config = dict(
    model='image VQ-VAE',
    dataset='photos of plants and fungi (iNaturalist)',
    train_examples=90422,
    image_size=64,
    crop_scale_min=1,
    horizontal_flip=True,
    rotation_deg=5,
    bottleneck='vq',
    downsampling_factor=8,
    encoder_arch='resnet',
    encoder_norm='batchnorm',
    encoder_activation='silu',
    encoder_depths=[4, 4, 4],
    encoder_kernel_size=3,
    encoder_stem='single',
    encoder_avg_pool_shortcut=True,
    encoder_widths=[48, 64, 96],
    loss='mse',
    latent_channels=8,
    decoder_norm='batchnorm',
    decoder_activation='gelu',
    decoder_widths=[32, 64, 64, 64],
    decoder_blocks_per_level=2,
    decoder_block='plain',
    decoder_attention=True,
    decoder_upsampling='pixel_shuffle',
    codebook_size=1024,
    init='lecun_normal',
    residual_init='none',
    optimizer='soap',
    beta2=0.99,
    learning_rate=0.0043,
    beta1=0.95,
    shampoo_beta=0.99,
    eps=1e-08,
    precondition_frequency=50,
    max_precond_dim=512,
    merge_dims=False,
    one_sided=False,
    adamw_lr_other_params=0.0019,
    max_steps=10800,
    batch_size=64,
    epochs=7.6,
    lr_schedule='wsd',
    decay_fraction=0.3,
    final_lr_fraction=0.05,
    warmup_steps=2160,
    weight_decay=0.1,
    adamw_weight_decay_other_params=0.01,
)
Rows from block 3 of the encoder, named by matrix and row number. Rows with one number belong to one channel. Each number is 128 + 32 x the weight over its row's rms, rounded and kept within 0 to 255. All counts start at 0. Numbers have three digits each. After the name is the row's rms in percent of the matrix's.
# convs0: first 3x3 conv (encoder.blocks.3.convs.0.weight, 48x48x3x3), inputs 24-31, a 3x3 kernel for each
# convs1: second 3x3 conv (encoder.blocks.3.convs.1.weight, 48x48x3x3, transposed), outputs 24-31, a 3x3 kernel for each
convs0.0 109:116140166179097124115187194131134111037182130105072124098164057116146146163139138180169155107132134146093167141155178184110165145148161078177165176160161144176133135162158150107136161197170088135137119151115099144119
convs0.1 085:061127195090195112089154152133133136106159114104103123140168129143151139085085091177126113162148108134057121119140131137124103117132163144135128139121158192138106092088152112076114133139165115183104125070156123138150
convs0.2 098:149119154124190125127141123175107126138142074128091123133114082143049178156106120142157173140121065114110116106131164108105092133141072119089099122123065143076090164148131099123141116135149173148135152134145124179174
convs0.3 100:093113068081131098191111092124112146189145161153141161141133110118126130143140125080097170067229178148202159078086090107133138100146111213127107133109169160155178161154174199189132119169083130168107134192148113091051
convs0.4 102:121103125135083102097105097109159147114076111124112160152129185091120123102140083098102130093098142128126055063048108124136133174127121160158106120123121122121167154123155105077075096175113144134083112107137169085132
convs0.5 101:166120078130177070143097122103139128099069157083091088134116086106096089116112164139068141072198108141212077151151109132134131127102144154165115133063171066103186144130107102107106079131094128151108078146085115183106
convs0.6 098:164159150110091107123093122102137112110102113104113043131126170129134124112131151025112105164111091137110185116163139123086106168130114174157140126151129140153104132173141117133120150207188127082133149123091147179136
convs0.7 104:131139143124246109106130131139119116100099145128134088108046115110082188059122144118087109079081055152078118121119082130162124111104101160092160136111054161160060125132130133122075115117073114115205106094144150103195
convs0.8 102:133082106136182121113161143122101158137172101107097152150119111103130161115184079106141146056129082142124105042054127141184118129102105050064097119132130160112143178185150063133086132067122149154136122104145123132124
convs0.9 101:181119106101200101143158127159145168089161162112127116126125144140067166089108122100129081102148104120189065180152129134147147135151089182123143204101145186150116124171104123121152097099157123111116129114074104184094
convs0.10 104:129129154129065158210223177073103146150151117131145101137146098089165098147128128138106111133137164171168133117139113213107207101152137117111147181133106129112163078110113190231166132125139118041159146128132049137146
convs0.11 103:137114131109141126090154165187124108138131110103160121025122136158125110181175135084037094168132112121104124118104088096121068121159136069112161105152143133141181141099089092076146147148117136173112144110126216103129
convs0.12 111:109125111104159119124145199142092097132158120118109115151100104149125158121106124166140109074070122143094133146161166183128132082126153128084115104134175105124147114130112111059148128195165168116137098116222221100157
convs0.13 102:101124111143132103103103071098069102056120119109172107068099075108144118150092139117160146160177143085111106197178165102088127175143168138129130119151175178070048159174125133076136143140100138122145087074080117102092
convs0.14 098:082157155139144127103121076164118115196146148165140145144159133144137089071124090083049108100106104118120126095147112093078145128087111142122082139114137154141204098122147088162180099127130063144105158110111118142162
convs0.15 101:117133174132158138115135224131173154110169161088106085188132098130132099175159107098068025103099126163149117128149114154144145130110135136107096078124119158112126137105150135122136106120119127176113169087196139144123
convs0.16 098:135171083120163166162122100106106114062109144159196172131073127157126090206136154068069113153177156122141119177136105172192128164147144106085133098103117126100104148113148131186165088138107139103120091082127166093110
convs0.17 091:116097164083124143096087106092164132198086150132162147141119105171184114078108105140104159148117130072121087185172191108080198124168143166119175081143123177130133151130141104130089117111106099150102101087104175144168
convs0.18 100:153092175138189110156126158126076151095190107218171198152149159183091143138133110151181157115083127109179138125110138138179096148160156143117163130134123162082102098102113115184182137120133211125100209098226133165196
convs0.19 103:128141149037152167130106146117140145174122189204126096197174068174106122144134083140100120113112156095141143123125151109100132117126150156110132069151105124134100092135124138099138110077133083138174115208112067142138
convs0.20 095:126127108146072130157121125131140140138150117155182177129103121106102104115058089190138150087133130080181133166181148118113097191206198065147112148108122086085136099141069088126137082098112136109130115129102135146097
convs0.21 103:172199085140156136121145149112144099148136151138136129131146162133203100144141134098117161179207209105133113166152111190128179123152158169133162124142107168133160089109169103161121199093076139162126109107131136112198
convs0.22 097:133088150125210096068193130128150158195112107144133075159154156178126152185125160144095145068133087108174036147138168053147141103132161147101138143078127127113047147166167123077197139068185132132104108124153124121121
convs0.23 100:146086132122102144131077167142130140109191166119112129079146083136124086116125103167116141089127155104181212146157120135135119151102120116104061129124116157071108129077168094129192147153186050070064151227115136115079
convs0.24 102:151150069096071114151103105131156120113085106100158087122105126164172156135156144121150153080101088122169129112137172143145132153125145142118092124100182158153178131142100130146102147143151199108156156129077156142126
convs0.25 095:149170130128119172133073174141135156149095101162065095114165122148110121105183073119142107117127234117134174118108144109115138149084132136077099099087115132124166181153137151129158155133164203118155133130145168139145
convs0.26 092:118179100098085144162146118126104123112141095146103102147154160147124154044100113140157148142179122057034085092102137081143193156080114172091100107160118214170164102081116162172111104083158195162108094171127139057155
convs0.27 105:115091149091142095121070108110140140191103149129098149109181123152157173143146123072173200167144196096134084163114141108144169131132120119185124127148111130088159164089106146160091126087105096168132216190105141147120
convs0.28 105:106121112125133097139108064158124178111098168079190092107133113156089153114112162163130173084129085054167142158159133121123107141136106111150097135097106134115077128103108128135158186078162106090150067118096125139196
convs0.29 094:142167159089073204110130131128189169133136098145113133117105144139099069119098098052077106138108138128068122097095113163131144115082111020100107071159122124062143122144147174061156128113181147097158118167131092101164
convs0.30 099:109211154152115158136149198108170102097132102092146107148098083127124052089112108107059110160164113157077146116132146122112092093116101163113167111142099133115181145119140137052132086142145128115126161121080159163161
convs0.31 106:141119159084115125135191129193186143199096158164157118128184110163201155176164144186179204186119050106100126124137156153124103147158136129125100108145154141128083166134164108117103118069108056123145122185100170164157
convs0.32 092:118117181098173063166169122153110089170139103134143166102165145140128123110116105188152174056115130087138147157175168092123112125160144091100098071088186145076169108113114119161147058120094141151120053107140153099138
convs0.33 097:219136163121116142156145155154091076094079073142106130126153148131145093142130124175158154122111160088143180127167086121122144130121082165108115104071117128150154083103090133122125121138093094171159147074188155159154
convs0.34 097:122125107113118098103100125112087113135104135131080157102119144174163165131169121122114101123102136140152203172143135117119134137143123119129113142208134133122134115059111101176096129148122122121162140087159080140135
convs0.35 093:127053141164122103157108182152159181143164134103122124118145123103089138109129179138127114069152098107134090033051168128089055110136122115164165069164156058101189107159101115183168106137113135114120132136160128083077
convs0.36 108:137144169188119138114145133126168136138149174112131128152115135108131197100153142127063049108133170109169171156118103191115179135171143153187105167110169136124074097143104098154156137128178103089150103190174101132140
convs0.37 098:049098131069182107068074073126195158080040115124161130124141091175145132101118105201172178131150093076062095161182168118105129160104150209079159177132112195171143126140171123058158150154179142153153092075138148138120
convs0.38 096:085134144158069145048131142114091074112106159095133141092151145125146102104053115106122108159098082132108189079166148151111117108136155099111158159178103160200108113143091133139096117162165117067162140148131116130169
convs0.39 103:085111110156158147111129136156144181096131074067102116098067137086137139119122082071031114108137082208166138098118139127144164106095145183143176139144144132058145107080131146116113084117148096097143113156103104165118
convs0.40 095:148091159056103122119188137180138126107085144110143115148146156131088122120142122101180105163104157182169111104124120119113119163168136155094154166098110083130090121131147166105097133090104114087121140114133157187149
convs0.41 101:166163152123132112112143145192248152179107142144104113137091129093152125136168145074063112139112091104089118134145195096128116075109087149094143135098110184173141135169121097143111114097106162198118143103148140074143
convs0.42 099:156112107092100155063093090072108138123114108094093103129169124099150096125136120122096144114149180126069133152126081185128136132137147080152163132073076051143158186150192164107126092166082099125140077141136169079148
convs0.43 098:158137165203167117164140170145102141146105130109137055064128141139144162171110132124176125106155078115167063113068120147106106152093105089112159062132101075183110110082162087163120128085080130115123097128078171079120
convs0.44 098:124139151162064177161150109141092127153190108119149099146143126133112149178083154069125116082080142069098126122160145139116142108121169133178165170092195130148124098119098106129145084133096103094157142092127131148070
convs0.45 101:137155118146039187182139122127142087146100126145108124132135169107184098102119081022106115190160146032086160123116123089076118170143129123152118087085168143132175137127170058057160137165139145140144088144086121134139
convs0.46 109:120134103139157167167109141132130085173159112189086108109080157151093205106120097097096115125166079141131094153111144079132132097116179138147110155171155133122102121183105113181079104084117137130143138194107100153116
convs0.47 106:149140195178117187187157136100146115118194129148168155101169160161191197097141150065190155211198109136126089155173170127078145179183148164146147111140160119155200126126103122106119104097037108142118158074068122093081
convs1.0 103:102048124117208077105157085162164152135059163141131122089073123122129122211098154106161100129128162123132102097142091097109119165136077104079145129070076149075159096084094080134146136125133141110135156064121134148162
convs1.1 093:103106150113079120107123142052155096116148113081176134146161130138140151144136121141121103165170105159169116063163081135123099143112099195160106126116138187122081099081119115157092109069128131129129114158164084109102
convs1.2 106:132076180102062183111116188158135109117180094165157073155077062131132083136154122146098154180125155096133125130173156122168160105128092142134122149126079092130118148175111137137177170104108102118122117138100095120098
convs1.3 097:145151089176124221180179141097122156126125090069124108130133114082159108146116099105078180070073179107155103134132148131158107102120133162095160119066119088093093146104097163102096123147101189186147155066124128081155
convs1.4 113:119117126182147154107141126085172131137176134081104131103062094134146134074096058146077150094170159129177169131155128158141126118087067068101128087109125170175099113105125167177167085117084138105120150183161083101056
convs1.5 103:142157102176140114145124073099162184097146159122117169066130153130186160141158113131118096095161077130172078117138178109155118103134124090113159074131133102112130106133195164135132118138110144070152162085174190171123
convs1.6 102:152177122153135139094080115181087151131190145182148112082145123123056168086143134083119110134120132183096137031042077139126142123126113133128108160105103139117092064067072160089117150131105106141103169143098073128083
convs1.7 106:105132117139135137112147106163135124074117057147081130113135148138157113162189173115207143085147176133195175134163136079157085167141101139119102208166101130108127133058067135160104118123099136130107160118119136118170
convs1.8 102:116147128145076141115101108138096115135139105087117138145119129147157154150158156094127147115143178104028104113119123138095081112096127148129127174132131170169186117121112149174149108068074144130124103123100108110115
convs1.9 105:171117106168147209156192108132133134071096154108137127130152125134194162084141108132073234174070169151122191138092099135110118117126091181142047147112072174167086122188131118102139115076137190074156211101112169152118
convs1.10 117:106076117118173110117119134147169136137157094101209175119141112114119148105092083137099078157142160144181051120085109099140071128073130126098137098122117104161123090153183124090083164131129101137175139188165125200143
convs1.11 099:103164195089154122133097132078121147129101134136134129132110098123126119175167145164187130122052090123186115067120120128118112117109086109095058120102115125171147106111089106151149136111101139164056122151153107094128
convs1.12 101:117134140135112146130167173145166104110115146155208084088152123054124104151169104163159044132208092167137091096142156099113072137149111103137160086090193114173166086146118096143100148085110113169038087133159135138079
convs1.13 112:127140103127072140163151155120062096133109161110196163149156163149125127109136121070092123132106066152155122117096097160144129131132119184162143093145177110102099150137125185151091052048082138140171150143158133103068
convs1.14 087:136108137106158086080122115134108086104080121157131111142128174171100180147101150153158093138150072136165109182100149132124098072115119083120139161128100135105123114116138067103116143153133149139197114067087161103111
convs1.15 109:091097096142149149143058118156134150157095138108094118146111109105150098107097102157075066147124115174127099159167119146150111199147157111147116106175155095184131160108153151189137133088097162204122084146112144095068
convs1.16 095:094119130153173109152131111096161156124100142149126128063101102115121107132157107193169115043140124160189154117167112137141107124124099102124093162141132120131133105056120136147140139166174104102089119139145127128144
convs1.17 102:149138182116067108107131139097096055102166126136087137138176176144113070111100111120122100128184089106132144144124148104104061081093135107132136179163166123160113133125131104129144094122132104112091127164165164086156
convs1.18 095:109148102207109084106139136087130064136091199153148093130133140109167085093124106123081156140189140139113119111123097122089128106144141092145102073087144075149121097176087084127163165138120083100097085162072190158049
convs1.19 110:155146136120119122167151081129123049127094125139072145131154112149138108158134084130146125129084096157086129139155105170162121073127127066157169081132202072116146184213088123184087163155078129137171139079214075138147
convs1.20 094:117151109063153094184107130120136146127102132136073092156158200172143154131145133076064173106116105058086095015081000236143216115098053129127133123145117142149159146129179100157156124102137075041127164128153101102147
convs1.21 089:127105164101172137159099120115133072116154104160176165081082103151052099108154105168124141068138119032153075104120102102120105156134134109174113137105119127113129142134072139124070119110113066167176127144160169116131
convs1.22 089:149050188207046144108164108142132112112127073090094117125148087079162079110131110146064189104102183113143119107134158090141159104131122176129146109198125114148101055151133096139120075074129103096099094135093111118093
convs1.23 099:079175114135146128086171049129168102115096074119112119141150102117175102173127119086207133052161125091177105131174117128096118159122049138132166150147149194098160062116097057149102074179186166134098155088137163140148
convs1.24 089:144112126074079130144102088127104128130175128144111130095148103106108096100172105157089062132156131069135063078117105140072163109101176101160094050150123150131118086127126162106085133115142129116049132105091072104060
convs1.25 099:107178092135163133158155088161130110112141137114100129143156093140159123138125169087150101066215099150082089122153088148139101159110110123097125136109152151162103089151083071168128070070092125153084141142118157139104
convs1.26 098:140158113148177154094082105149153121156138144133153136163167187092127108125112099146130158176122114075095120136181131103122123115117147075080127143113188136169088149162165146128101133192150135144127170125169180116113
convs1.27 099:121177119173087177135182115113158155121109128154118171107083116039124092115138106095103180115141181082149099163116147112112095103184095131141127143112083120114107116101091101093125111182107139098147139061048160135157
convs1.28 108:117139093125057149108140098077102149117157100122112136111105105114120110129153133110021172126105141128145109124099113097119131126138104177159111160155070137115135070144079104106139064135131060112150157153142103150090
convs1.29 086:122140166105123097123105101137115099152104118087117097142120149127134114121128147084152082115126097146095172221203182135110145167100118102163128100093181143191147115102139105150082109069174123142172122156166093153118
convs1.30 109:096099134113178061137047158195175138165125149128140133140140140154142130156131096125159039140100075151168108096121138131101139097149148064082141092095133122129091113097106134190125121086110144133120165125123142186077
convs1.31 094:135058138125130165111183110085143093090132065128064098115091082113110095150119116122163130182146083095107078180120121122161126113115107131109141095126189126158174097216166173196115145128098075100081131134191137146171
convs1.32 091:115120103155121138063131119104138101143126082176139109123146147137133125130126148034137134080171181086054115076140055141127121165142101127144100083141179137141132162188155132120122106183109145103089146121112152107080
convs1.33 099:094125088135067113101142082106151111153167175146196170089091131142059129129092166141135102112096096140106006194135097116089105126116129174168126137108137130168085149162113138111097153137135116143116088169127100142155
convs1.34 098:148122153106088211127132165119151118142157122122132157117096127139112130124100137103116173171185080111114192086114115169110162156161133132135131150080126132176133168137141143107119154127155104107178128171150087141155
convs1.35 082:120175085127076188161175132187111122125100115136147187116122147136152137145160151174103171171122187140127112089121144200127183135188163093172137119105152099128114156124156107112150127123160141154159103115099154079129
convs1.36 097:161136104144199027096103114161157161125103134151137126086123141074106129117141134178134055089098146193161035087126140088104048106103175143109143187132109106105128081096125125134179169117108161104148125069140165159118
convs1.37 098:140154161127064190188166153074107128117212115079094187156130079112084021159166124111121139108091128091091131146129080095177096159080104152143106145175123162151087099108106092151142056125088179144095136144133106081169
convs1.38 094:113157160135103047108062171099110174120112189125172144169162173120121163129139105181157031174136013152104132139103148150112092135114148098060112122056113093136126084111151143091144169104119116127129131127146080149141
convs1.39 107:097137101117131157139144156139184185138144132111076097187107142160149123160202174135174152113124119083120138084162087087111147099119115092183151118094123117138136114107143120170154134139148128110167135090155104126123
convs1.40 092:106109130139087102134153136096122137109141158144138095123094110157178110128142122091091142082143106151100106146094122155078106121180173164152113156107146086168091173180111156161067114119122129114119117155120144123135
convs1.41 091:127100106123107144132187113155138144101179108117041060139107171111110105154169163117175116164213156144204183125176159096128135104155125126084133126103106123141149171196166142066098124130152097132107110148125149051102
convs1.42 100:140151126107119160157124106116118135135112125101179143178164142103130154123103132095120109151114169158189129173134139128139041066147135107134192146169163123113157166085109099097064108101072143149116134106175111108129
convs1.43 110:134093130107112095144181098104137109076143105083119129147137130114127116120151157113097182109041228138089134145166122135099146134176145133106189136158111097194149169142056139106150145120135094115178071162163082138177
convs1.44 096:122182070063163172127089168163087182158073117139152093118162095095173111132122118108166150091159187064182162103113154122149130126114088182098120137116104147089124128097156106134128139086154144153114102161064171150136
convs1.45 096:111123092078177152154112124167143135160208114152160184163140164146101099087146113114130175087122057130133181073085084087142101119105137093082101068169124119088086126064153135235119079154132135174143162123152132134104
convs1.46 103:123119117087154101113152124142163133151107121177093094143124177100108123115141124145115098114035149119117154136130164083138143135110132123120128109079132106100150088113123117141150146142120120095092176077094129101059
convs1.47 121:137142090137151127110139106136085157124131161120126142111104128134058112099116168144170092200105122154086217140116112107170115161110147090137147143186111108099113254169172165111146118178107146176129184194068133096115