A small image VQ-VAE, trained from scratch.
Training: soap at rate 0.0043, 10800 steps.
Data: trained on photos of plants and fungi (iNaturalist), 90422 training examples.
Rows from block 2 of the encoder of a small image VQ-VAE, named by matrix and row number. Rows with one number belong to one channel. Each number is 500 + 40 x the weight over its row's rms, rounded and kept within 0 to 999. All counts start at 0. Numbers have three digits each.
Before each channel's rows are labels from the 100 images, of 14976, where the channel reaches its highest value: "colour at peak" is the nearest of a few named colours to the mean colour under the peak. Only what is clearly more common there than usual is listed. The data: photos of plants and fungi (iNaturalist). In brackets: how many of the 100.
# convs0: first 3x3 conv (encoder.blocks.2.convs.0.weight, 48x48x3x3, each kernel summed), inputs 0-47
# convs1: second 3x3 conv (encoder.blocks.2.convs.1.weight, 48x48x3x3, transposed, each kernel summed), outputs 0-47

colour at peak: white (57); pink (29)
convs0.23:518523492528448574519547453489526476483500503451465506442524581530484455533487443435459588493450398530460467461499521505466496449497469533523491
convs1.23:497496515498534477511400565526475512474395530466546514524517462417541505506503497556515405480521561457528528518491495485568539527512519442520504

colour at peak: black (35)
convs0.11:494504493549521456435567551531478570440492500490541512516505483508532533524501554475431533524496528501493467565575568545495492501420508456417463
convs1.11:516496510439537508559443414421522417474524471511498434499491522478453496469449525457551548500529459505527520460431467514492508456557537540552522

colour at peak: orange (25)
convs0.17:394503536492507508492471512488509486514522486485551486536538508451585518515451478431496501453494447533487451444447540475445507532473461595577501
convs1.17:573477479448551485527503526535507484481497540522539414456485524546371515523467501542487474477475547486464558486529473517540440434526500456452499

colour at peak: white (57); pink (25)
convs0.8:546499493476533504549455594538522581541505533482498531455509453430497558455477518575498459528492513535448492493492457488480438452446461572529487
convs1.8:502521445504523432517496494430466473495399526531484575541528523506531501482514435457495514447462450467535446506502520449490553546495511389500504

colour at peak: yellow (26)
convs0.30:514541509504476506489363499494528477470509492481487439507494483463449447546495438515550455594554480508484482555457522524444496512487474574531540
convs1.30:537417510532552551522541525503471451519489510529484546479444454568526560527551504437509502504430552455447464419479456501540512517451490462476478

colour at peak: black (34)
convs0.3:535579408544561533504470519539487452529491497530553472498528487539526479480519536531450560522568490445515500567583502538468453468482530526531454
convs1.3:494464578489463516546458459438514569448573474503515522504457536440482497473468466491465506442451467541503463449411511442521511551551494459471520

colour at peak: black (31)
convs0.21:522476460458478460471623502520501546514544523518489507490476444479471472486479490524512568478468419500545545535484482600508411510476481549465503
convs1.21:502544531545506488485509515520456520516448477473462557451525538499546536504566495537484470494512400520479412523508540447516572523501563402534483

colour at peak: white (65)
convs0.45:519491533519487479501450480431536471481511523526528570511487508428459471459539515487517454486432521608465575416420546479505503517479497494549509
convs1.45:525551439487491459473523515564505520516527471471469485468483487521547553584467445494471488452523415419503435543531470474471511538552445571495478

colour at peak: black (74)
convs0.15:512501560500487477557492463497504534557525492489413477511435498502557477517536481511533551535526573514462533529563446493501483489520528382429455
convs1.15:498454470493456535433558474499504501478463469534550479476552519500431546446461574532470459401469479499487503456496556468486521438481507591511481

colour at peak: pink (26)
convs0.27:459433507460427512495468505455475502501513491464514479477544540488463523532392538435442473467469515534479526444472500584528544414545503487467495
convs1.27:475611502426594448480495455469515543541486497548494506454468515453506468524574440547450505476457469532500507536539487455481512537514490543547519

colour at peak: white (95)
convs0.38:506516527561591557558416529552538486539460452507450453499504518499556481499490486514470457522556486511454472500571432432506433520516468513509487
convs1.38:479488494501531496435495500440441526486529579449523577498415501471484495492595514450540478509500518468550471479458562544528498503511551506549577

colour at peak: white (87)
convs0.7:497562552507571471557531507499500506404533499533518458566549481585562484467470440460476458530468536549490520444473518546478501510527528478461455
convs1.7:515456425527457509487482505440479501532473538433453483449448525429456530517544558490514499431530529452492476495490554497529411482492472567561538

colour at peak: black (58)
convs0.5:494497424564527476482472518559485430570578536504562496530487436472478523527564500595473503510494434500514457457537473472483504496487535489504569
convs1.5:527416559454515497473492483475542552454392418530483422511526534520491470430458520416470477509506502476522524528490524479470483491492511485435473

colour at peak: black (75)
convs0.33:490424514495497492611562507493462493488406549491507483495503428466530541467509483495436519555487498558554497524455477500439477481481562467464549
convs1.33:507501482544505541444407493463511491575427502506391465480521524511486519520509517511460443425454522484452485470550521520496538490485460539423467

colour at peak: white (50)
convs0.35:486463477444523514470483444535501476477461464544507578432554501558462466509495471502521512470502519598538498445411567479542467478535549540525533
convs1.35:522576462470509465528439545467498504456535597465455479554477470407543459567518488456456480508480446449526478490514487505505540557493465464453514

colour at peak: black (61)
convs0.41:534474572556495516536539520486488516564499473446477443566446469495447476538489496502541504445553489534444502399492440503483525502556456422485491
convs1.41:429540505451467510465442511530478497455521465584530509456563520503505501462498541433464473484443536506494486506438535498513451445471532605558523

colour at peak: white (41); pink (39)
convs0.29:477542510529454481453518500548531467480461459438439571527514484557442520486502559540494480428480490627494532462493526539438471481478527473513525
convs1.29:531439472458516509498573446482501536474553544531544518500481462499557462483452446477504559585552447437477501483448489428508537518557516529456529

colour at peak: white (56)
convs0.43:490456472528507571484492474499535438524446482509442453499491479540437513506607452522505564462503479459531389549546485497537491497502491541514553
convs1.43:505564480530539508498438534526436488462479514504475587500512529464574456538456564535510455570480536515491535527449534482436519543505524413460500

colour at peak: black (94)
convs0.2:520553504563523506498508484504451561527455509394476443511478533450474511530474470479475556433591470535516487481503452565525491478521441470560464
convs1.2:454479513431443508511542471539535463437552480606536543484556510498522477480466499490531431514401496504502511439461528466512517480492577464518501

colour at peak: white (63)
convs0.13:458524461451522554494421485500432550513459488534489544554527517534514454515446447489494444465455414577470514478494527495561479502501474513587482
convs1.13:553478548539468452502613490492612499510508527441509451446461523477498547474499559546478559510524484463534511532492436484452483512497474504458541

colour at peak: white (98)
convs0.1:502496479515498494512513503489514542551473488477586571626493581473472498465472478488519462395454448525547440467543502474495489494471485481532479
convs1.1:491491539470496520443450457502546475516542480533442397383467475501501485528547491533483571520481517478453591533491527513482473505503524555480539

colour at peak: black (63)
convs0.36:503486526510471497520408458531550472500497452513471464455475450534439455515571585559531544480605524465503459477516506497499498526431521509507551
convs1.36:516512529453597510464480482514507473512548435524523492587511458511445493515448458452503505518431531501468540514517471445481482449590484549470426

colour at peak: white (33); pink (31)
convs0.42:453482476519490469427450487493522441438497482490469451496551536471425442524483489469503438494571482447458580496477550441579526463498493532473495
convs1.42:545503545494495568527491474492439483505539535491492486536498482576549537469500438455511540514477546525591422475506491558458521551474469399519521

colour at peak: white (27)
convs0.26:403510492543489484500455512532543474516405469586499458561535492480542498520505464512397445507521495531433492463422525527486479509493504529477519
convs1.26:595495493548492488532475496488447424550509549405528466527493524531445507483502451434471477445519487442511477538536421492529536499531480434486490

colour at peak: white (30)
convs0.20:476480543481468483506460541509514436544520498433521477461459502560539531485590547497462440499573458538540474539569588483434511521466481518491493
convs1.20:501531454517496561551451476457481545497469552532475542499486489434482506436500445448472541442443521475417454477432517528570434481535520529479509

colour at peak: yellow (58)
convs0.28:470433530495526554440485487486430465446534498455488511468492457421496496554550556487452442572516519482442545449484540513551544526453520504496548
convs1.28:536544461557541448496577485453492475553489522562432457532483543561475513455517475469550493546418521493508479459566509594484474512523477501524489

colour at peak: black (28)
convs0.47:466448512483536465438512488518486527479505481569569457455486539461536456573506512527495516527535463488418518397536489483566563559461477490502524
convs1.47:503494504478450464518549491434478521578475489448435525533514501530477539414458501425515532489467402498494464559460523420460468456491515518521495

colour at peak: black (97)
convs0.32:516479425511538499495465470437481459487436484611444512498551526462476479490507518426530516443479419503536453550479498509577522453531488509497465
convs1.32:469496565461493514488581520570528532501598449448585485456510524517486509510440523523504468577519521503510567437510569498471456470490505528498503

colour at peak: pink (28)
convs0.6:507509538497524468459520454504502490537580508509497536573480437561493423473568458491589476503528516541532563485482518494503444485515541547411469
convs1.6:469546463492430549503491525509519530389398487514481539494488461506529570529489517494452493503438464483487464572494529512523559539481515442555536

colour at peak: white (95)
convs0.34:482443526447484498524474479504515445430528498484471470489544535517535525483507435468533462541493437640452447492493461496572510453544482509508461
convs1.34:499561468511532495447501566509443521540445504467459561540484547460500468576534541541513516529480512430564574478555521513446507542467474472547545

colour at peak: black (96)
convs0.14:541456456484519457548464555507479497516487506500514449449501475591435483540518484442491516541508575569495525516455581475508533428557471488478441
convs1.14:476519532414557522468499500477481513505541477477472481508539507407531490433456556528468476449494547467480540420504497487522388475482520563470526

colour at peak: black (94)
convs0.18:496441486515472507527495464519546540576522558523530528438448508487517478503565449515533590481446562493536466572562448469444475485453504514510539
convs1.18:503492528428542539501487511546504493493468402478495435479531523488505530510391544549457421470505486485454526506499576500462469447529526543469451